python train.py --arch="unet" --model="class-conditioned image flow-matching model" --dataset="telescope images of galaxies (Galaxy Zoo DECaLS)" --train_examples=22083 --image_size=32 --horizontal_flip=true --conditioning="class" --objective="flow_matching" --cond_dim=192 --targets=["bulge size"] --num_classes=4 --cond_dropout=0.2 --logit_normal_time=false --norm="groupnorm" --activation="silu" --weight_standardization=true --widths=[64, 128, 128] --blocks_per_level=1 --scale_shift_norm=false --dropout=0.1 --attention=true --upsampling="transposed_conv" --init="orthogonal" --residual_init="scaled_by_depth" --optimizer="muon" --muon_scale="match_rms_adamw" --lr=0.0018 --momentum=0.95 --nesterov=true --orthogonalizer="polar_express" --adamw_lr_other_params=0.0019 --steps=11400 --batch_size=128 --epochs=66.1 --lr_schedule="cosine" --final_lr_fraction=0.01 --warmup_steps=570 --weight_decay=0.1 --adamw_weight_decay_other_params=0.01
Rows from block 4, named by matrix and row number. Rows with one number belong to one attention dimension. Each number is 128 + 24 x the weight over the matrix's rms, rounded and kept within 0 to 255. All counts start at 0. Numbers have three digits each.
# q: attention query, key and value (stacked) (model.mid.1.attn.qkv.weight, 384x128, the q third), inputs 0-127
# k: attention query, key and value (stacked) (model.mid.1.attn.qkv.weight, 384x128, the k third), inputs 0-127
q.76:098149138161153136127137104091183158088167124139145094152095155092157134106125162142143134133148117148135139159124110110175137111097107137124145082130114118103147125148098156129133140129124139150120121074077141096147142132110135145104105126101107121103144148099119144122139118111146072119118167133183119153130124142131125131148103114135141109135110123156090154124110184118119097175132
q.77:106118141154154138092092156082175139114106115167084147105168077147139167123108185129152099173109157130101124100136119147159135143153169135144175134123159091144086155158093107113161149119146158126081128088109144162101145136147113104122114178138104115142086111157117143119096160121094131125155110117139105149178104118084101140140099060158137061146110133083130152136073141167120071127111
q.78:112165121121123095140129142137101132120151125091160125137092081157133116141111109076100155143118068176108143121138126132083142152123167111105140117090140119142113114193157131137114087125124094148119149163121110156134125137154155121098136127163143148123172109096130167140137141130134134123079085115166078124069109149095153101117164136130122105091139160132125166134182136144105095144096
q.79:133133112074138110151107161116122116154114130178080156101115157141137155113143134116134120152102114114076115152118081127109143146161138140136147096138131091158142137095143143121167127081099129128130180137152119167128131110182120168112156116151169104150169121126083144155156134104121153143138129123118194135083115105152131161143159069085132177158138123100129087136166150108105104084151
q.80:122119099137132119109131095120090132130119101119126181177144121142138135134127149168114113150148083122117127113133119126137166127133119068111137191136084127136129137170146159107160119129128123114109150116166114091096109129139134105144112165161109109125188152141107103136155142115140150134113101148171133139090151127083145128161155123118114087145091123107139183121132121123104107119111
q.81:074132119108136127116199154139150143121145115114137137132106157160165060125135125148125099114138138138151123120138122125136134129120112098147121142111155138156173126149109153113124141149110144057120072134134121124134133108118152122113125135092168172113156157112164138086142127082091101159128164124126101080158087122106140161131114152144110100126118134116120111127114095132140152139095
q.82:112181148101129148129163114141111094145143154132141132146126113147132130122121134170147126085144126081149141146122101130110139132119106135135103155130136170136131099114107139111094108117124161119146133122100166132081106118092138107123091124127144117128139145154128157124130075130155148108093164152106136146137120070138088123138157119144101124145131105120123154099131133111123129097170
q.83:161140106084116114096122098145100158147155127174112096148106100152117136117150187152151104110122132172146189131106130154109126130107085121130124152149100145139103173138169128133136107083117135116136112129140121120105128083177170116142113056099131082140166114138190091169095146122115176097147148113150132111107151070156109119102112131133118154122110112095150161138140142134087129082163
q.84:153107156110131165114131149116115152111116124097167088150124109079156134136086145130100112137127128151121136123150143145155150141176130137170125117101133123164084129144114144129130095151096144123102143123124160163123147111067130124117139116135104155131094136148152117117111144143119115130138136123113152118103113140088129161122111122171142141078157139111143121114125104150130097092118
q.85:091143156168124125117112116142120130128127133126166173129113116103135121116153064118139111151125081136144122130102116128200165132116097165164103121135125160142067104134150101136088142137121123136113108118155120080097132153142114124129143098118113103161164129116100109172109142141178124132112126082132133155104122130169140153141136159154115158100099099175164128109139115116128148180063
q.86:125145158086132117165098162108102151140099102120128167144149116144104123116092133099166167071109118125162140126151123150131159135102166129099126098164148134143141103111118089117105124160100134130127141113120121139152128119104142120126113136121157137132156111123148160105134129129156155147128135105132150106108142144133113131153138122129119131148142103139120125085114140133123090140124
q.87:145119172123096090126082095124061107138112134119184126155166106103119119125151135118104107133118126139117149107097181147095117154116106140129139086119141139139147120147136091112096137144116102148175190158097132199191091132117120126183125121127138127146096061109112154147127107062111108124142167132110124083140128116156127110110126125141177199156115119151195127078096139120097127173125
q.88:093144137139081123138106116150140144109095114151099107102143156170115125119162102143130137141161170101099120175094113154155156075115151111103104118134071155163139155109156133110129138143144129119079131123150114063163102147110114164201160116122094099155145117110161180175064094151113135132152129078107129125159113110152162160106140179109138118152124195121124154164144136132102112109144
q.89:150115145074130099139103143124115135117118160112160111136147127098127086098129085112091175080139105124123118137128159136092103086126110104129095152156096165103095100187181125109116142156127101118150090161099127144139119093103126167136142169122168146132135177125152114128179151172127103180123156122146102078124160153093132130118169129115089101102094123138153138148146114174122144159146
q.90:058122152124140140155123100156160133145106144113124127110129152110149127092201084123120119153123123139135151135078113136134134126164123145108091125164124103138127151122124129127153117106093148110109135121131160104118139130110137112128134109129085156159077140124124138128133163155110155077123107149084158150183132110114160102172133099126113111164169139102140111096139108116133162169158
q.91:137112138143122132131153126166157114124127123097096094119149120139158121096159126129099169126141161095067126158123110105127116105165156079178124151092180123121120109098094054168130105153170158148140081128169176124138115182127097120122142155124103138146140127113093033070174116119137163079128131180086155116136130165164140124126142148109134149132124161154100063107098130115139135139140
q.92:142133110132132134133142160135111122091106146128102103096154099109144089175137074120102189112105145115135152092144133144072102110132106142112128193131140175148122122156133119160144109145165149141127124126146127130111159111129130102103152106120174146124088173163159121125069097161112120150168116149120107128169132121085129107107112157131115107093148091097128103147168114168191178103129
q.93:119129118133131114108082110150101118139153140156121086142132146141135124151102164157074085149132138179101122154141133168156077122127142096131091124134118126104156137137173116126127117141122109121126122156115116141141090164130132121132117120133113119103138149099162106106088117146109097150117105115137136128108157105149078127126092162090128166122095112147137131196124150144105142163165
q.94:119156089120155129165154101073128141145121146127109105116095165125137123153154173146109142093145094127104134146112117145119138132147161112064152128128129124122126155081115136153116162133125107095133137160154113122138151122149113146146137131115126144113082131121121122135130117123143134168110132124102087103118127113142108138145126127120133111115115133161134135132090120111107143121153
q.95:145122146104109152141134167087100118097123153157107144159118131095114068145135126152123123107120126119137153114184106132129114119110110155126155129131156130069113131117125093133109160102142137122152073156101128171162111085090148111141118130077159106106114095153155156168134149156149115181133160146129139120118147141146106146116162150115107132141102098138147137144124109136116068166161
q.96:136112165123141124116156108112153126087127138175139154112161173093118120106137091154137134115136081095133113139094066131178163109125149108177074125121121147105133132088106144157134129099130130156134114149083134109193144093115151198130145177129185099093148105100125123133095127119152127089088148146150135129103154133104111153125109130099105150103170099096140129149124097123144128127141
q.97:129146163132158176157170091155139097096074082077079103122087089153162133133126158111127118170128094102132121143116077105120202172140112108077088176123146132168123148138108131145152106135115117126128164154112129126097139116114130112102138122137152100104067116150133095130131138136123184143122064145118161123192113166142095106126075133180160093137127098143137107121133127077155128116187
q.98:133099109166134130156108126120137157101140120141131157140115172132099188174089152112132099161148123092138116104085107119103097126101120110176165125128154093108093157135131160153148157104148123137103146102125147100121112081116109103129144084146128146111147065097128133064151139164095124126117142160183120155183117134158144132109127135141105120151133151114129140132142168137118097116115
q.99:176146141125149130147140107142126065158130110127141111138147135177106156139134128131095136144167139144131114181118158099136150170188138073090128113128141156130121101164095092124146086122126147108151093134131138097112157124118106138091105154099159107095114100115129124111155117159062106170154096164124119157110139174088126143152157162125134097100098108146073132127085119132111141109176
q.100:157108072124140124117114124088136183105110147108123110140123124133165163121172154075170151166159118158169102143134144120127116140075096118172120146089123131077102141137098130123101145146090083181103120132091141110144120150154111128113137159123092112161097170138126173101098137113076132111121143127156140156149112119128138133148088135105129157148142134147135113119137077096102114156140
q.101:129138141136116127129097175169129101079162067139148111074093134156126074150159098156152159149136102127085142069119142146052092106167106112125144163141114090167101143137129150131094097137179131139092099119140127135152077167146094106172144132112075119192130139139164131104103094146118164115161136143095144172138121182100143112128128104138167130152120161151115072086146186118138131157042
q.102:113114144141115141077174086143162164116122104137144083159170164083122129178090148116113126134104141104091132135128162103172126140086108120071136145127128177153160116095155117083129126134136147137157127118113068133148154112151155039174118156135147105122123107166117082149130141109092124138097134121102147169122124096152175128110138107128156168161140162132078129163108099147142121178153
q.103:125115121119102139167128097105120073115127087184089156190147132092164142136171118155133121152112145113111111163140150158125075144101181123103092109091135184140109111156075105147184140096117155130118128201130116102144109130082127122125135163134196132167145115157165132048129176117110133164176163178129082098101127195131096143168099145108086103134147088125090132169119156126111087109139
q.104:073153127112140138161142181095101155094112116130111094176133168110114089154092120071128094136129115119151088132131155154163184118141130115133149114130107135152119101105140156145141154116141087158122135097138149134128139145157139156122134112153098140138106168111114156133108107130166115195142129118135086100120122104141087154125082105097109156141114165159127136129118077171115129133131
q.105:113093094181163127131101165167140169105143168130113129092141146159111125119186148127105128108118091096132146139128113120076167098136095094141142183155168169120158140183129155140115122119091099122142117160167152126122118092131117097129104108121116154133108137131113096153175101141163132116117142128084110088176098132074093144121134100144169134107124114123142130069128088095166150142105
q.106:054118182126133106124129116155161099175125101107184141128159083154133151125143143131097148133123100123084146155127083085178138146105146139088117124164148120134113096149145105157133100164156100131132143130142143125084137144147144121127106139126085108119135122123124175136129140122136110103146135099136107114135149127115112137159135119095139125101106135126140151088158147070162110116131
q.107:173156126133106139140155109118133163151150088172163132125137128130098126116107107157097107125150135167133116180107152177146120073112142152105145156141141145108168104090162175117124132136108129086109114089116148125148102157150148083121101150138160132144142165108095122100122114132134089102110122098103142085128140107146115153154139108142120162125088174104130121120143117123147130135145
q.108:114126128132103158134136087162152127146097114098131121116144113123146093137067119118131140130135120121125133124156126088124142185128149144122132102135165131095147158132125126143114108144113134111146200141166108122125126172137160133097113142111123105073152089128146099151120103066128122135114139098138174083155148146104138108143146086085142127086106101112135130117130160127146134124137
q.109:119118100094139110147130105116134147153148186111121156130143082077161131149091131128118140092145103146138126162147095128135127148120091149143122131170122174123149119120112150116176133183081121132130146139102122161134109085137169147124131142117198109093161103129132111144149145109160071151062089125139142094079119127128119102121181144157090132095084100114156125151131111179129136158140
q.110:126134076134081124073086095138148133190119191122164106123134085123135118078131130110063116142105159155080179137069136114122136123141082185108121150144101116147156101097116059074137138117107132136139121128112084139132134184120159165212169127133163130146049154113072124127116114122171122160125154110142122070144110176136125102100149094133154144114104176179166155097130178144145132128176
q.111:123076128146139150134102145120069161154101159116138131096106130157088085097143102080079129097095156134101132118107146091152148140121137096149212128092112146146118116146146153109137112151137098087164109143119161147138152116114149174124133118134133122062143101101167141195130103099129121142101087188143147145126109121117128131109116128145102112126140174119116143113134143173083146144121
q.112:080129092109115104126135118118098159089117094135149147154111161138164165166168158124201131111073151136083128114142128157172081132098155149167131099135149087108153126116081128143132173143169142135088137072132125132124159107123143094148125157137119136136110154144120119110071082116166142064119134169115122149106167124134121123158113106107106154129099119083128103195105093091133192130120
q.113:134132069125116111088130136149159120146178169118075107084119143121150077122150096149182142149142128132138114078133135169165095099128139152165118169111099139132140124102140113094074112118157125152150078126080124129126127180131100091139113177115090098115105169110134088159124116179130118111120153163094140163103116127111145117162149107154140142162153163131123111157100108085133143139115
q.114:128101086129118115096100110183161193101109124145131147085130123113112093154112108100147104116128146120145166091113096092114154120133137126126127119135163130143166127123155101084121162090175098104169134105124166141115127098148087118180151123148132146109156163101158141163136133122163164066118130078119107130125097030172146158114160154153108097141138129138116130127120147156110142162106
q.115:166126123099114161141124142158084119079148134132087127129135114091134135102107125146144141094118132137191113131162166141105121088144101148160143109126141156091168098124118126114078149087126117144157118158157113109146130127130075143088124122147146155076130128127113097132167141098157152130121138146115105111118159115154134118125138120113140161148116133115123148131119130118148106123131
q.116:142136143152146144108133134134098070126119133071109173160102146123108063138119163097149086128098073131148194161140120125117125135138147142067083146144166171149097134071154131192117133117087124096135131120157142107129135132123111132107157083126124128134112126120073144140161152112141126132116098152123132105131142143151149118133111194153148125121088100150104165085139137112152125109096
q.117:149156140138112081144119109162150175159126153161070159124119108136094149121198180164122154117156152104127122113140120160154151115111109119126113126168102132132082097130159089135102180159108113128102093086113125149119126107156176125208135099145125123131167115077093138070115172157090111150085152098162106134076100085133135104085093148131078095137126191135181139136116114157113131120107
q.118:146119151132099176129135111105118099169107109116087109121113138071106125125101106121175106114111150106151166080143125137093104116164134143122157129120093116122127137165162140117162126103155137172124134119154085172103118131103116143128095115122118140133104136154145123134141156138095198117168146179098130204170173145116149126114147139134109138160136110156127129105128164116105114061132
q.119:135082116084098143142147170094150111103116135126126120113102147103109128128114145129141137120090155152153117115161110119130118158172133176159115137134084117169121135134166149131101114154122112125139137172098155134112094189127124146077121107110093097144089109117105125196097116112130117144118125135124175171096149087143104156114146117126149161111135111134115095162158107121148135125135
q.120:156152148103121149129107140097147105164125139143169121164137105130129148074145097133089141099143135115130127122114136130119114146115133153133129084140078168104126131081160106130121126147134167107039167150121100142161115121133170172131172077141117110141122115134100146125076153130139130161138128111133160084140162129154115115121102125127116106118171129141145088114104170199125103142134
q.121:149130157114163098146112156079116088143093118095167082192161121090140131162121108094105091124144179125114097120111175126124159126150142098173155112087138095161087163151149143144146147148123162118122154090147128102120086126138118133106086133131127103132150137192112098112128163114130117168130071108120108125103129103102092123150079104129137155097152116093141139133174176119125138143122
q.122:133185168097117049162151125090117105101092113112121135150142118154122168043128133175102123136142116101130105161139117168126143136149099128091124122123093119166091140109106153157147125141133112128098158138141104112109114117116093164070092096104124157144146140135165156133154149141131146190174136107133176177096154166091125089099092168116162139103158118152145127090107130164113108089113
q.123:122107106115169107114058101120178134161163182112100139157097117123126147187137138149157122133134159153132117096146144149094074129104137127170148099133118094153146151162130093188124151120131130159119121105139148113133118106147100116086147119131106173122154089107139125123089109158128131051113098121128079150108126123162130161113103138156102097129163094147117138183118119139158136103089
q.124:123126197110149140132116137127105138109139132130136145123165074165125167141107085139119135140166121106095142162095126120099134137182177126137136098081140086139087174161104148159127126087171181113134107158131127137127136101076104117116080178116164187169135099127136128106165116117086125116127132123125133153152090140127112125122129128149131118104147081089124182086109164095107136102083
q.125:141151064146171131106154127116095117163143113112131180124087178113168120136138112118152148091114107148169128131214076106131087110111105094128189129132106103098138089099149130109127094172121145073160095132117120135137158081055152089151162098136134169138161126153203139163171117118136089152155137079160175072099122121136143091112160165105101114139101133083190159146121139107110088183119
q.126:063154150140105131140154093125071097111135108135131148090138100125146129096121094168123142161130124169136129097117127125114109108105143162084110155130148113094155136102092090113145115150125112119120170116107119140137174161080129093140158071099128135155140161116152163132095120110153116094132118120134153104150084138118162173177163144087124116131140087191103111119121139153166125122158
k.76:089124130142096084126098189150151172095095151130068137144141090116107130149149158145147123147127124124126139118151135156117107073121141138178151144121079149151136144140169157139117136157114161128102078111108176087149131080112137128097111123139115144116110101173162156114138118143147113141139150136124112133148120108158136082178104106144108088122117130115118138141087081105127130165138
k.77:110116147175103086131123152127121089103156106144091103114150122134106111142127160072106169168125146092113136152122135112140117101141151090121141084158112122156144151126108113163101176122118112149125113093129129131135132088104114121136118117141126126177153142108147151111123115136133126106134142099165125149138105132144137119142112166116130092141083106126099097153164111155137138108133
k.78:155142196115118147152159094117115164107131088099165124147095110125131135115109093109139118107113169168091093152155141105172110134133133139112086169111062157116076118154148127111150107166143123159115152136120137119126119122103125136076178130155146080129125160103125142161114185097095101128131103143101134124102106135134108152109101130105141134124106117125120108098153157143101168111159
k.79:123135122085102129121134156153108112154103147158138138142111106131105159142140104180108110117160138125120137119129116172142123105106114132120137121136134052130108131101153144128102161123129145100105095095118094136126152123147143147158106132144150126107091136091130088153098116137106094141114084150114160146137099142138164134133131167154133140111143113136136128136158111122153105130089
k.80:078131138126133120166151109117139149144150090108185119133174166110112137125148127100123138129119138141101098100154108110148108150099103149135101095081101148086141108118099126118181146137153112164130128101124132115086128167145146179164123086125119133133138125151151118135106147132126117128126134121147130143134138089161188122070130124144128101134145089108131164110144151123095098093144
k.81:157136128122086134134119103166117083158148111111107114121136141088133147144121095154167135119137181154176079161113107106126121104088163143139140158109140097088136110191188122105194173168118126118141181123121119127133169105118119097144153112157120133122145143121119128164102079109109099113129139105101133102103171147155108146105130129114098170093109168099119132136134129122137123150120
k.82:134083124117166123103122162060152128142136091110148128121146142124116115148131120127113148129127092133109117143108070121129150133136120100122129109110130142109138131137107138129136159132133133109153116103089138162115133137117126153146119151097123166069147116131143112122136149129175161156095123125119095108147170118111117139129133112134179143101141088139176150090134130118124163131168
k.83:121122123105131122129153105148121112142151098058109147129112144084132162094156127167113144117108127135077123142103184149133133120166052099095142159124135149125117174134112110176147116101134100126183113176091122079123124142106120104136105152118114105103106110157157113122147147119161135142137152150132197144139137146091134181086167124168120130121157119163093130073140122110098111114066
k.84:138137127175140144190153173083105130116156136123129147163120150129118141179115135134138127111104099101099107168127142133093169141133121128117135072100149132149135109123137150127150149104116107127114159162120110124114100165101119096111108108134154143130120157112141140117126122126105129135084107148141153122116152130125129091087121140154124103146111117109106155082130157121110105152152
k.85:113091140116085161148133075126154144132149128136167140127117149127136133128140129097126168134130124142090148143118107125100095098091125119074099165170142103142093165145141102121164044130141141100148108116125123143112098121148144169145163088103145139161133125130162150156152158127125150095131149178139131143162122110130117130109127091107159114132119086124130109112129105144109149131100
k.86:114115152149132163130145118100148124128091128131142151149137082146104141127129133116147143129166089130140106142100120131136113092107154137141142099144093082176106161104109134120143116146117139112155134149095158150126141112114111172104131110151094089062127123123160114155121142091150136145150126126117106114101108125154096125148133106123159145079142163132100103131117143154110149139138
k.87:148178111114138110151089146120155145157153143151155147093133137097072114141080113097146151164139117134111158118194103091149121116122123120140077151134138127134174151076111163016122036128091168157117112139206154112127129099098140146078132130107113133158138074089095097131144127075070136134149182123172126076148094126180148123169132139093120159155132119159153142137118120155176123071172
k.88:114140099115121134138134097114158156106144158160108114147130124085115102105108109112117158166152147103068124147097166140135121136129145131095129128164144136144117151161097092143118118167153126138159114117163126148127143146149129122120125146121134132147114136124076080146127132153116117169097124123159098114102093083125150132127158076120131126149089148124122132118099112125128111138116
k.89:140118104095120158144095075114133119142099114150095108096135143108106156116111132089150137094151075105198128125143127155147166147150161130097129128121084164126123076150105120099092124136159121135125105182071123109125115158141164149127135121154143102088151120157104133111134131122139100172075134101133155142084169138129119142128132129179086132132150126142142181124099128085132125152192
k.90:111129106135115109130149085120114128118155127122095091131135096121157148151115088138177123141115155147117179104106125152108147099081135173167112140147178131169143146088125175163109138106110080112111106122129108143182105132198144143169143152127113137098109152147122146141089118153125110108083127117135118125143173132124127112130109106120116131139147150110116070136157104166186135126103
k.91:143163090130149116143148121091097128103145135112132117089135128148104117123123164125110142096165123105158130122180140115102129168114103167113115175156181107127149120173136075114101104131114099113157165103120114144158124164159128103207094166112122109135101140152097167102122129111141136111087131073116117098150127116085084171152121141138138147097105104118147116160138135073112155127142
k.92:142129164109147101099160101107099122121080097144117131084161172184182136121124108119079103090115162143162148116094110156151151125145125116152192124113179143160127094144142112128152119123118106137105135173106135095117121171097116133129138110130174152098142149138107119108147140127093127176113105133106128127144133142108113138100157137093105120098134141146134136127078158122090125159176
k.93:107120115113114079107098124154138145152117156160139137170126100156139107160102157099112134130117099156140130112146139148122155180120114136148120102117105179092126093118131138123093113097133131133148111148148118095143110137118132081122124135095158110113124106134126120157160129152169165161129128119181139085154130128114136107132133124089099146147125145102100133136117151134151089141137
k.94:128121116111132125100105126157144132151140133151125126140112138098095115097118116142161138103166120097145086129165140163118126188125113135127119090156139155157143119189139157115126165119117141104120126113083104107162168136174097105122123095137123108101080114131121136114106124120146105124123128123117125131102162132095126130152103137120138148098139146131140121135156148155122131140134
k.95:129103093114122116109111150112135122142115123114120181104128146135138088101114136143126135103129121103130120098097125125168140136084095108138113123138150144178090147129121105118134097121111144143139142156099150103095106132103084112113120149128098105114146107133182107127099132112171118133160130121150198107111144171124137162160147146148115138115135136135107166119112134117123161194151
k.96:106140127076128124088115156125068122111165155144126130167106132163175128154166124134139130116141108171082113134147099100093154130119085144104087174170131137118133128093122108111119099181089119087145115086157069168148146063120134141172182106128079112138124115140132133152133124175135124138132171144140179068115080154128141099140175142118149091122084133108175097129123116154119088126129
k.97:135138150097121119093110132111201119134139115114132110106164138146137113143136072086125117119138128176151134161138129161095143180164159145158158154129154119110166083126152112116130115134094165144166129133117103127127116160129103139105133125086136167141112160146097174158139128062129161148131139109106113028086113122084098136112121123134176099119149142112116114127122096160154154113096
k.98:103145187112116111115124128146117138143108100112083133177129132149111119086147119094139150135113144099102168109142163151133074099141142118146124125150126121167151148135126090156116113125167106154134138112124130140116083120143154129165090162100142148135136112146107090150116113156148112132122108101147126089167117082134094140120115150096135145104122164124205124140110132116133143145159
k.99:155129190107111132120113138088133116116132106121110124127182096136095119145113090143147161144164109102124121185170121133160136149195157123113135138129126131146087120160127128144095123165089176113066140120137137153112101114140111144138062132121135157124143169175105144095093120147124141183119135156114089135058108147123121097123108137132155140113128085095108114117135153120173093101109
k.100:132122101123145145130129130160072124147151098085106168122135177137151174138127115143131133101162132136068150100118148142110141145151111102093184151116099104175128136114163135119109143145132102104140105132097145086101094159108147122136186145127111127138076114092128090163124167114106141108124151133072150144143117155110143113134147121165125150106154141134112107140166137135065137181063
k.101:111119161161153168126101166150159105082114110098120049121161149148068093132086157088175150153138174153120103106155075158155162108119158171150146094127100096086130130099148168133169126052148097149132127049118198068123162142102083083088118156163102130127141156157141120104111146102108145118141129095133103164149141117119163156165108035119125119151118098184156129137121106110150154085145
k.102:133161132120143144172114146112140156139089167080166105145116107114101142137142191156120101161122156101180122135162137117096079122118118118139084122127113134098124117087175120168119103115127108155097172172156070143104104095156113132097125095146117169140147105120086167124128125149128121156126130121149124125126137135180121131116128125082123122114144118124156159082107084136152107115140
k.103:134180113147124110154111129098131120125144135128138151137078154131164135135104122147122100115172112149151144161161116112146135139127133127116125128117114114109116124127131148136087084138095139138089143097132107137120113115153182113123126113150153121093143157168146142133098091094062113129132144112132152134119122130077149087130115197119138108129152114102161100118127153152143098093134
k.104:135140120153124122129142152154118145123090142157131186150127129138131137110119081090146128148090127065151167134136100179167124151118111137089147178105143097123152112139076095078132098098106165088140137132068145100112154120139161084237091095108138127157086119119131116158108140115124111116125118127131121122114145126132138146109159127102084138203152119153095126154124110102094108135137
k.105:085102127144167128119126137151193163127105114149106074131120131109090104129145113112149146142112109154079077176088113105138145098085159135137142135098126185165123122105105162110148162087161111185111094136070130110124112172142140158135097137110114136108131126111127150111143136139092119092132089133113100133146119137112126151139114136157114095157115156104122146132115132123126139147143
k.106:143136158145113122200115115144100099089133151124134103105138137155063093158170096122104123141105137134121145129138148112136148094161117151104100153111149131136105128166123119115141133114125138111157123177146107109091105114087105138073116114146100148123103129098105158145161103176180152157084123142103152113145157130110123125132135146138090121116100138133111107115114115091155109127129
k.107:120111112078154128151145145131094088141135154140129143126131131131168130157109148170155130144124103144115126111122149102116122129128116105130140109110134191144109089115132095150119125107093124124132130162108156141121121119122081100114127132107137095171119124061158124159152120119155162106134100161098127150121148117156128151111114108161090125121150181157135120104111098148125110102113
k.108:160126121093131114066155119066167136131146120113099121108141124081171138101150132115123109143094123107156114120142147114101150154187175124113125109131118120149173125120145114151098142113144112161171152130147155109147113131145125166107111146156132122157120126092079151095168100131125118104113114123145125168074156128105132131143142138151158135090158118093156120125111084141153113111093
k.109:106103137140127122086161106116101152128161149116153165144109149083185129110148120097130090111066108131136104124117125134146092142158164164130126140136138164113176117138140127132119153138114125110112146150113097172117125109143132156162188116116190105124094159075140121117134171111136087100135111142164149076102115106118148138130116147150140129119153097107121129126107121129131093181128
k.110:159163109098123142151135139149132159136117181178115109132094152168107109092112149139112143103179122152107112105099089117126137089133105105155139127107169173182093123133110097113129113108116118129169132147137120108138097107075149162080129136113134101120197107067159135118138133138148088145094175169179103192086139125147098112109107124137144147111153152181066143106111131141132142117127
k.111:142095142123107100125155094174133112099125111178149140106128083123140129119107096128142178100156104158161116148169140103095127145151121066133091149099154105094125106158118112116194147127120131102107118133124086128118138090133148120116143141101123172150081144169207156098099148176165131158113140158113081148148151105129121158149135157103091098120154102090154154133160128092125161119135
k.112:104103084147094177106144204108100113188144076138126159148067163143089162145113150170120116113127141118088107082126122159102091124134091157106163157126118160141134119140159115139111120109138103098145103151135158193107143106082097131146150109145134091087127145137161099149176182116148152127140143123103116126189090122092098115133196142119100180117115151150142170136139121190077140089069
k.113:137103108138111160143138151145138139179161110125192138109132142069122116147098131164094131126115126110132149100107095136119140121122101110143154141097066091137100140149163142129089124075141110135155126134129151121096153111141081118107193134138133110129128145165140126100089128146110094093158156151163146130178155119119147141126093126129124130148183111130128148108161135103090094142059
k.114:159173081137116105122137122100127136127137162136108094111123169127150123135172133129154110136115093142162119148102106133099128109116088156113126183157148136165105123090088138123118163100133099149141107142114138153143140135176140115119132095152088131117160094120171096131110130177151121147082119127139111130132154071134089154117150111144139140119129175151115096137181120138117133124170
k.115:117138077136185124123150131088150141165080155126140155127105101137155148138133134122112094137157119091117112143121157066152133124084113148095105135132068150174101121113132150110132140187132133129084123106157124122130141131111136132155170161150146117134152106100119110085118145143117106116108089119169143143102105158168154133110100143142093100159120175086119122166149155130129143091134
k.116:105137190119135099075166094158189108152147142165168118115164123111116097116064173135136107129116054182165161115107119152102137136125167153119116109138132148137136140140094109124151106098114129114135151131136133124129139127144156155121115081129105142125171133120126113140109101122181141112140107098133145089134155133125110098092155107120144120113089038137148114109153101122152159137115
k.117:143134139152114140163112078160119152107115153166108119086074141125121091130134117137090149107133129158145128110117129141156089105074085141128129116115176081119149132056106136101135140170061059104144133128112120103093157170158139108126149125129088157135159097134098177159105138115170117157108142123161177131136133112209157146119117090093119160150150197160153144126092117124095114150178
k.118:130170085131076129129142137124154072133102123125136079112093119171110105132136133141099140157136166140142149140152151110152142108115135098156084142117143157141148121143101124103108129163153120130125103105174124134135137158111148105092154130127114148134118127173145112095140147118094162160105113110100155143116146132092107102130134137156141126177107139127109067108143137150170176120144
k.119:138066087172128085130128132132105123168151141097128153132176130125103158131101177116144142133120129085117113126060193137119138162153120153137115101140082170102107151156152153132095135145188154136122142136139108131123123138079105139125162132133142100139132097132117110101149125102128124129154130100088123118135145133115120080182111107111125110137123119140110124115121138135137169130068
k.120:114133110131153134157109125132106089108099101151144182144095116120123141138124139160129133141130147133151079091138147131141136133151125115140114071139094133109142157096142137125134119130130132120115158142097141126153136147119161131150108095093125110096157118144125113129132132086159118073142123140174114160121084116111132125132161117138126146132117132163084144123064148117168145170188
k.121:156133159127143145103127125122123098076112109124106123168125149125157123097109154167113136129143088144125124126136129103130159145133155124121114109120172145076181080153136137154124128146129126108125123163085122107164167124126074097125056150155163130092119071112146068100126115109071158147130153158114144159120141135100172118179156143101141143118135102129117140092154139109148140130150
k.122:117119140158145149122132153122141117135130159165120105097160074088128130145148136078137123104103167149125124125120117110147117141113141100167124139120157115112141171137096112122167133120087155110105130093117130140159113181128121135153136109167101128139090117171115131102125088071121107138114106165091143105101141154157134117109134138135124096125138097110108096136120164090143130161179
k.123:089132157161100135132098107149078123165143076106141147121123136138118156086128140118159133077095135127123143098124158120124135108111137128099194101124118124137119148160138151183095149131151137136123114137145127065112145146132098159157133114138097101116138110125131078119110114153108126150146125119129149150196145114129154113168119135140162197126140156150094169108126158131100116117126
k.124:136096140118090106121097147107127164066133082133113099118121103161143140148117114113104152129119170117100116129131123132124107144149123123140107150147164130136099098165117140131154083142154147139115150103163173168165124174165131123103087157148136163126102116155104131139138123155081165112125105133128150151133075157113122118157089135137096103065040126102140106125131150110136095108162
k.125:155114140097151166161123067106080129128138127107109141132136109107133115097154135117123127116118116128175187127132150136189138133124155166167061135183131074111133095132100112122209152149171122170114104097144126134117141079149121130134140168121182098137155167132109149100099162159124110064106115114126110147125111103125124130114094120097104109133097129096103160184139107138082159147145
k.126:142140092125110150123123127141133133149141133143141126151142125155095142166108082138119114134122098069200110117161130147130122129091111125136176085127128106108125195116113127121134150082119106138175104109171127123118139099136140150101120151091129154113122153116120144148141099118152117145183127103170126121135113109129102182123151125109128129102144091085119143137125130138154125093097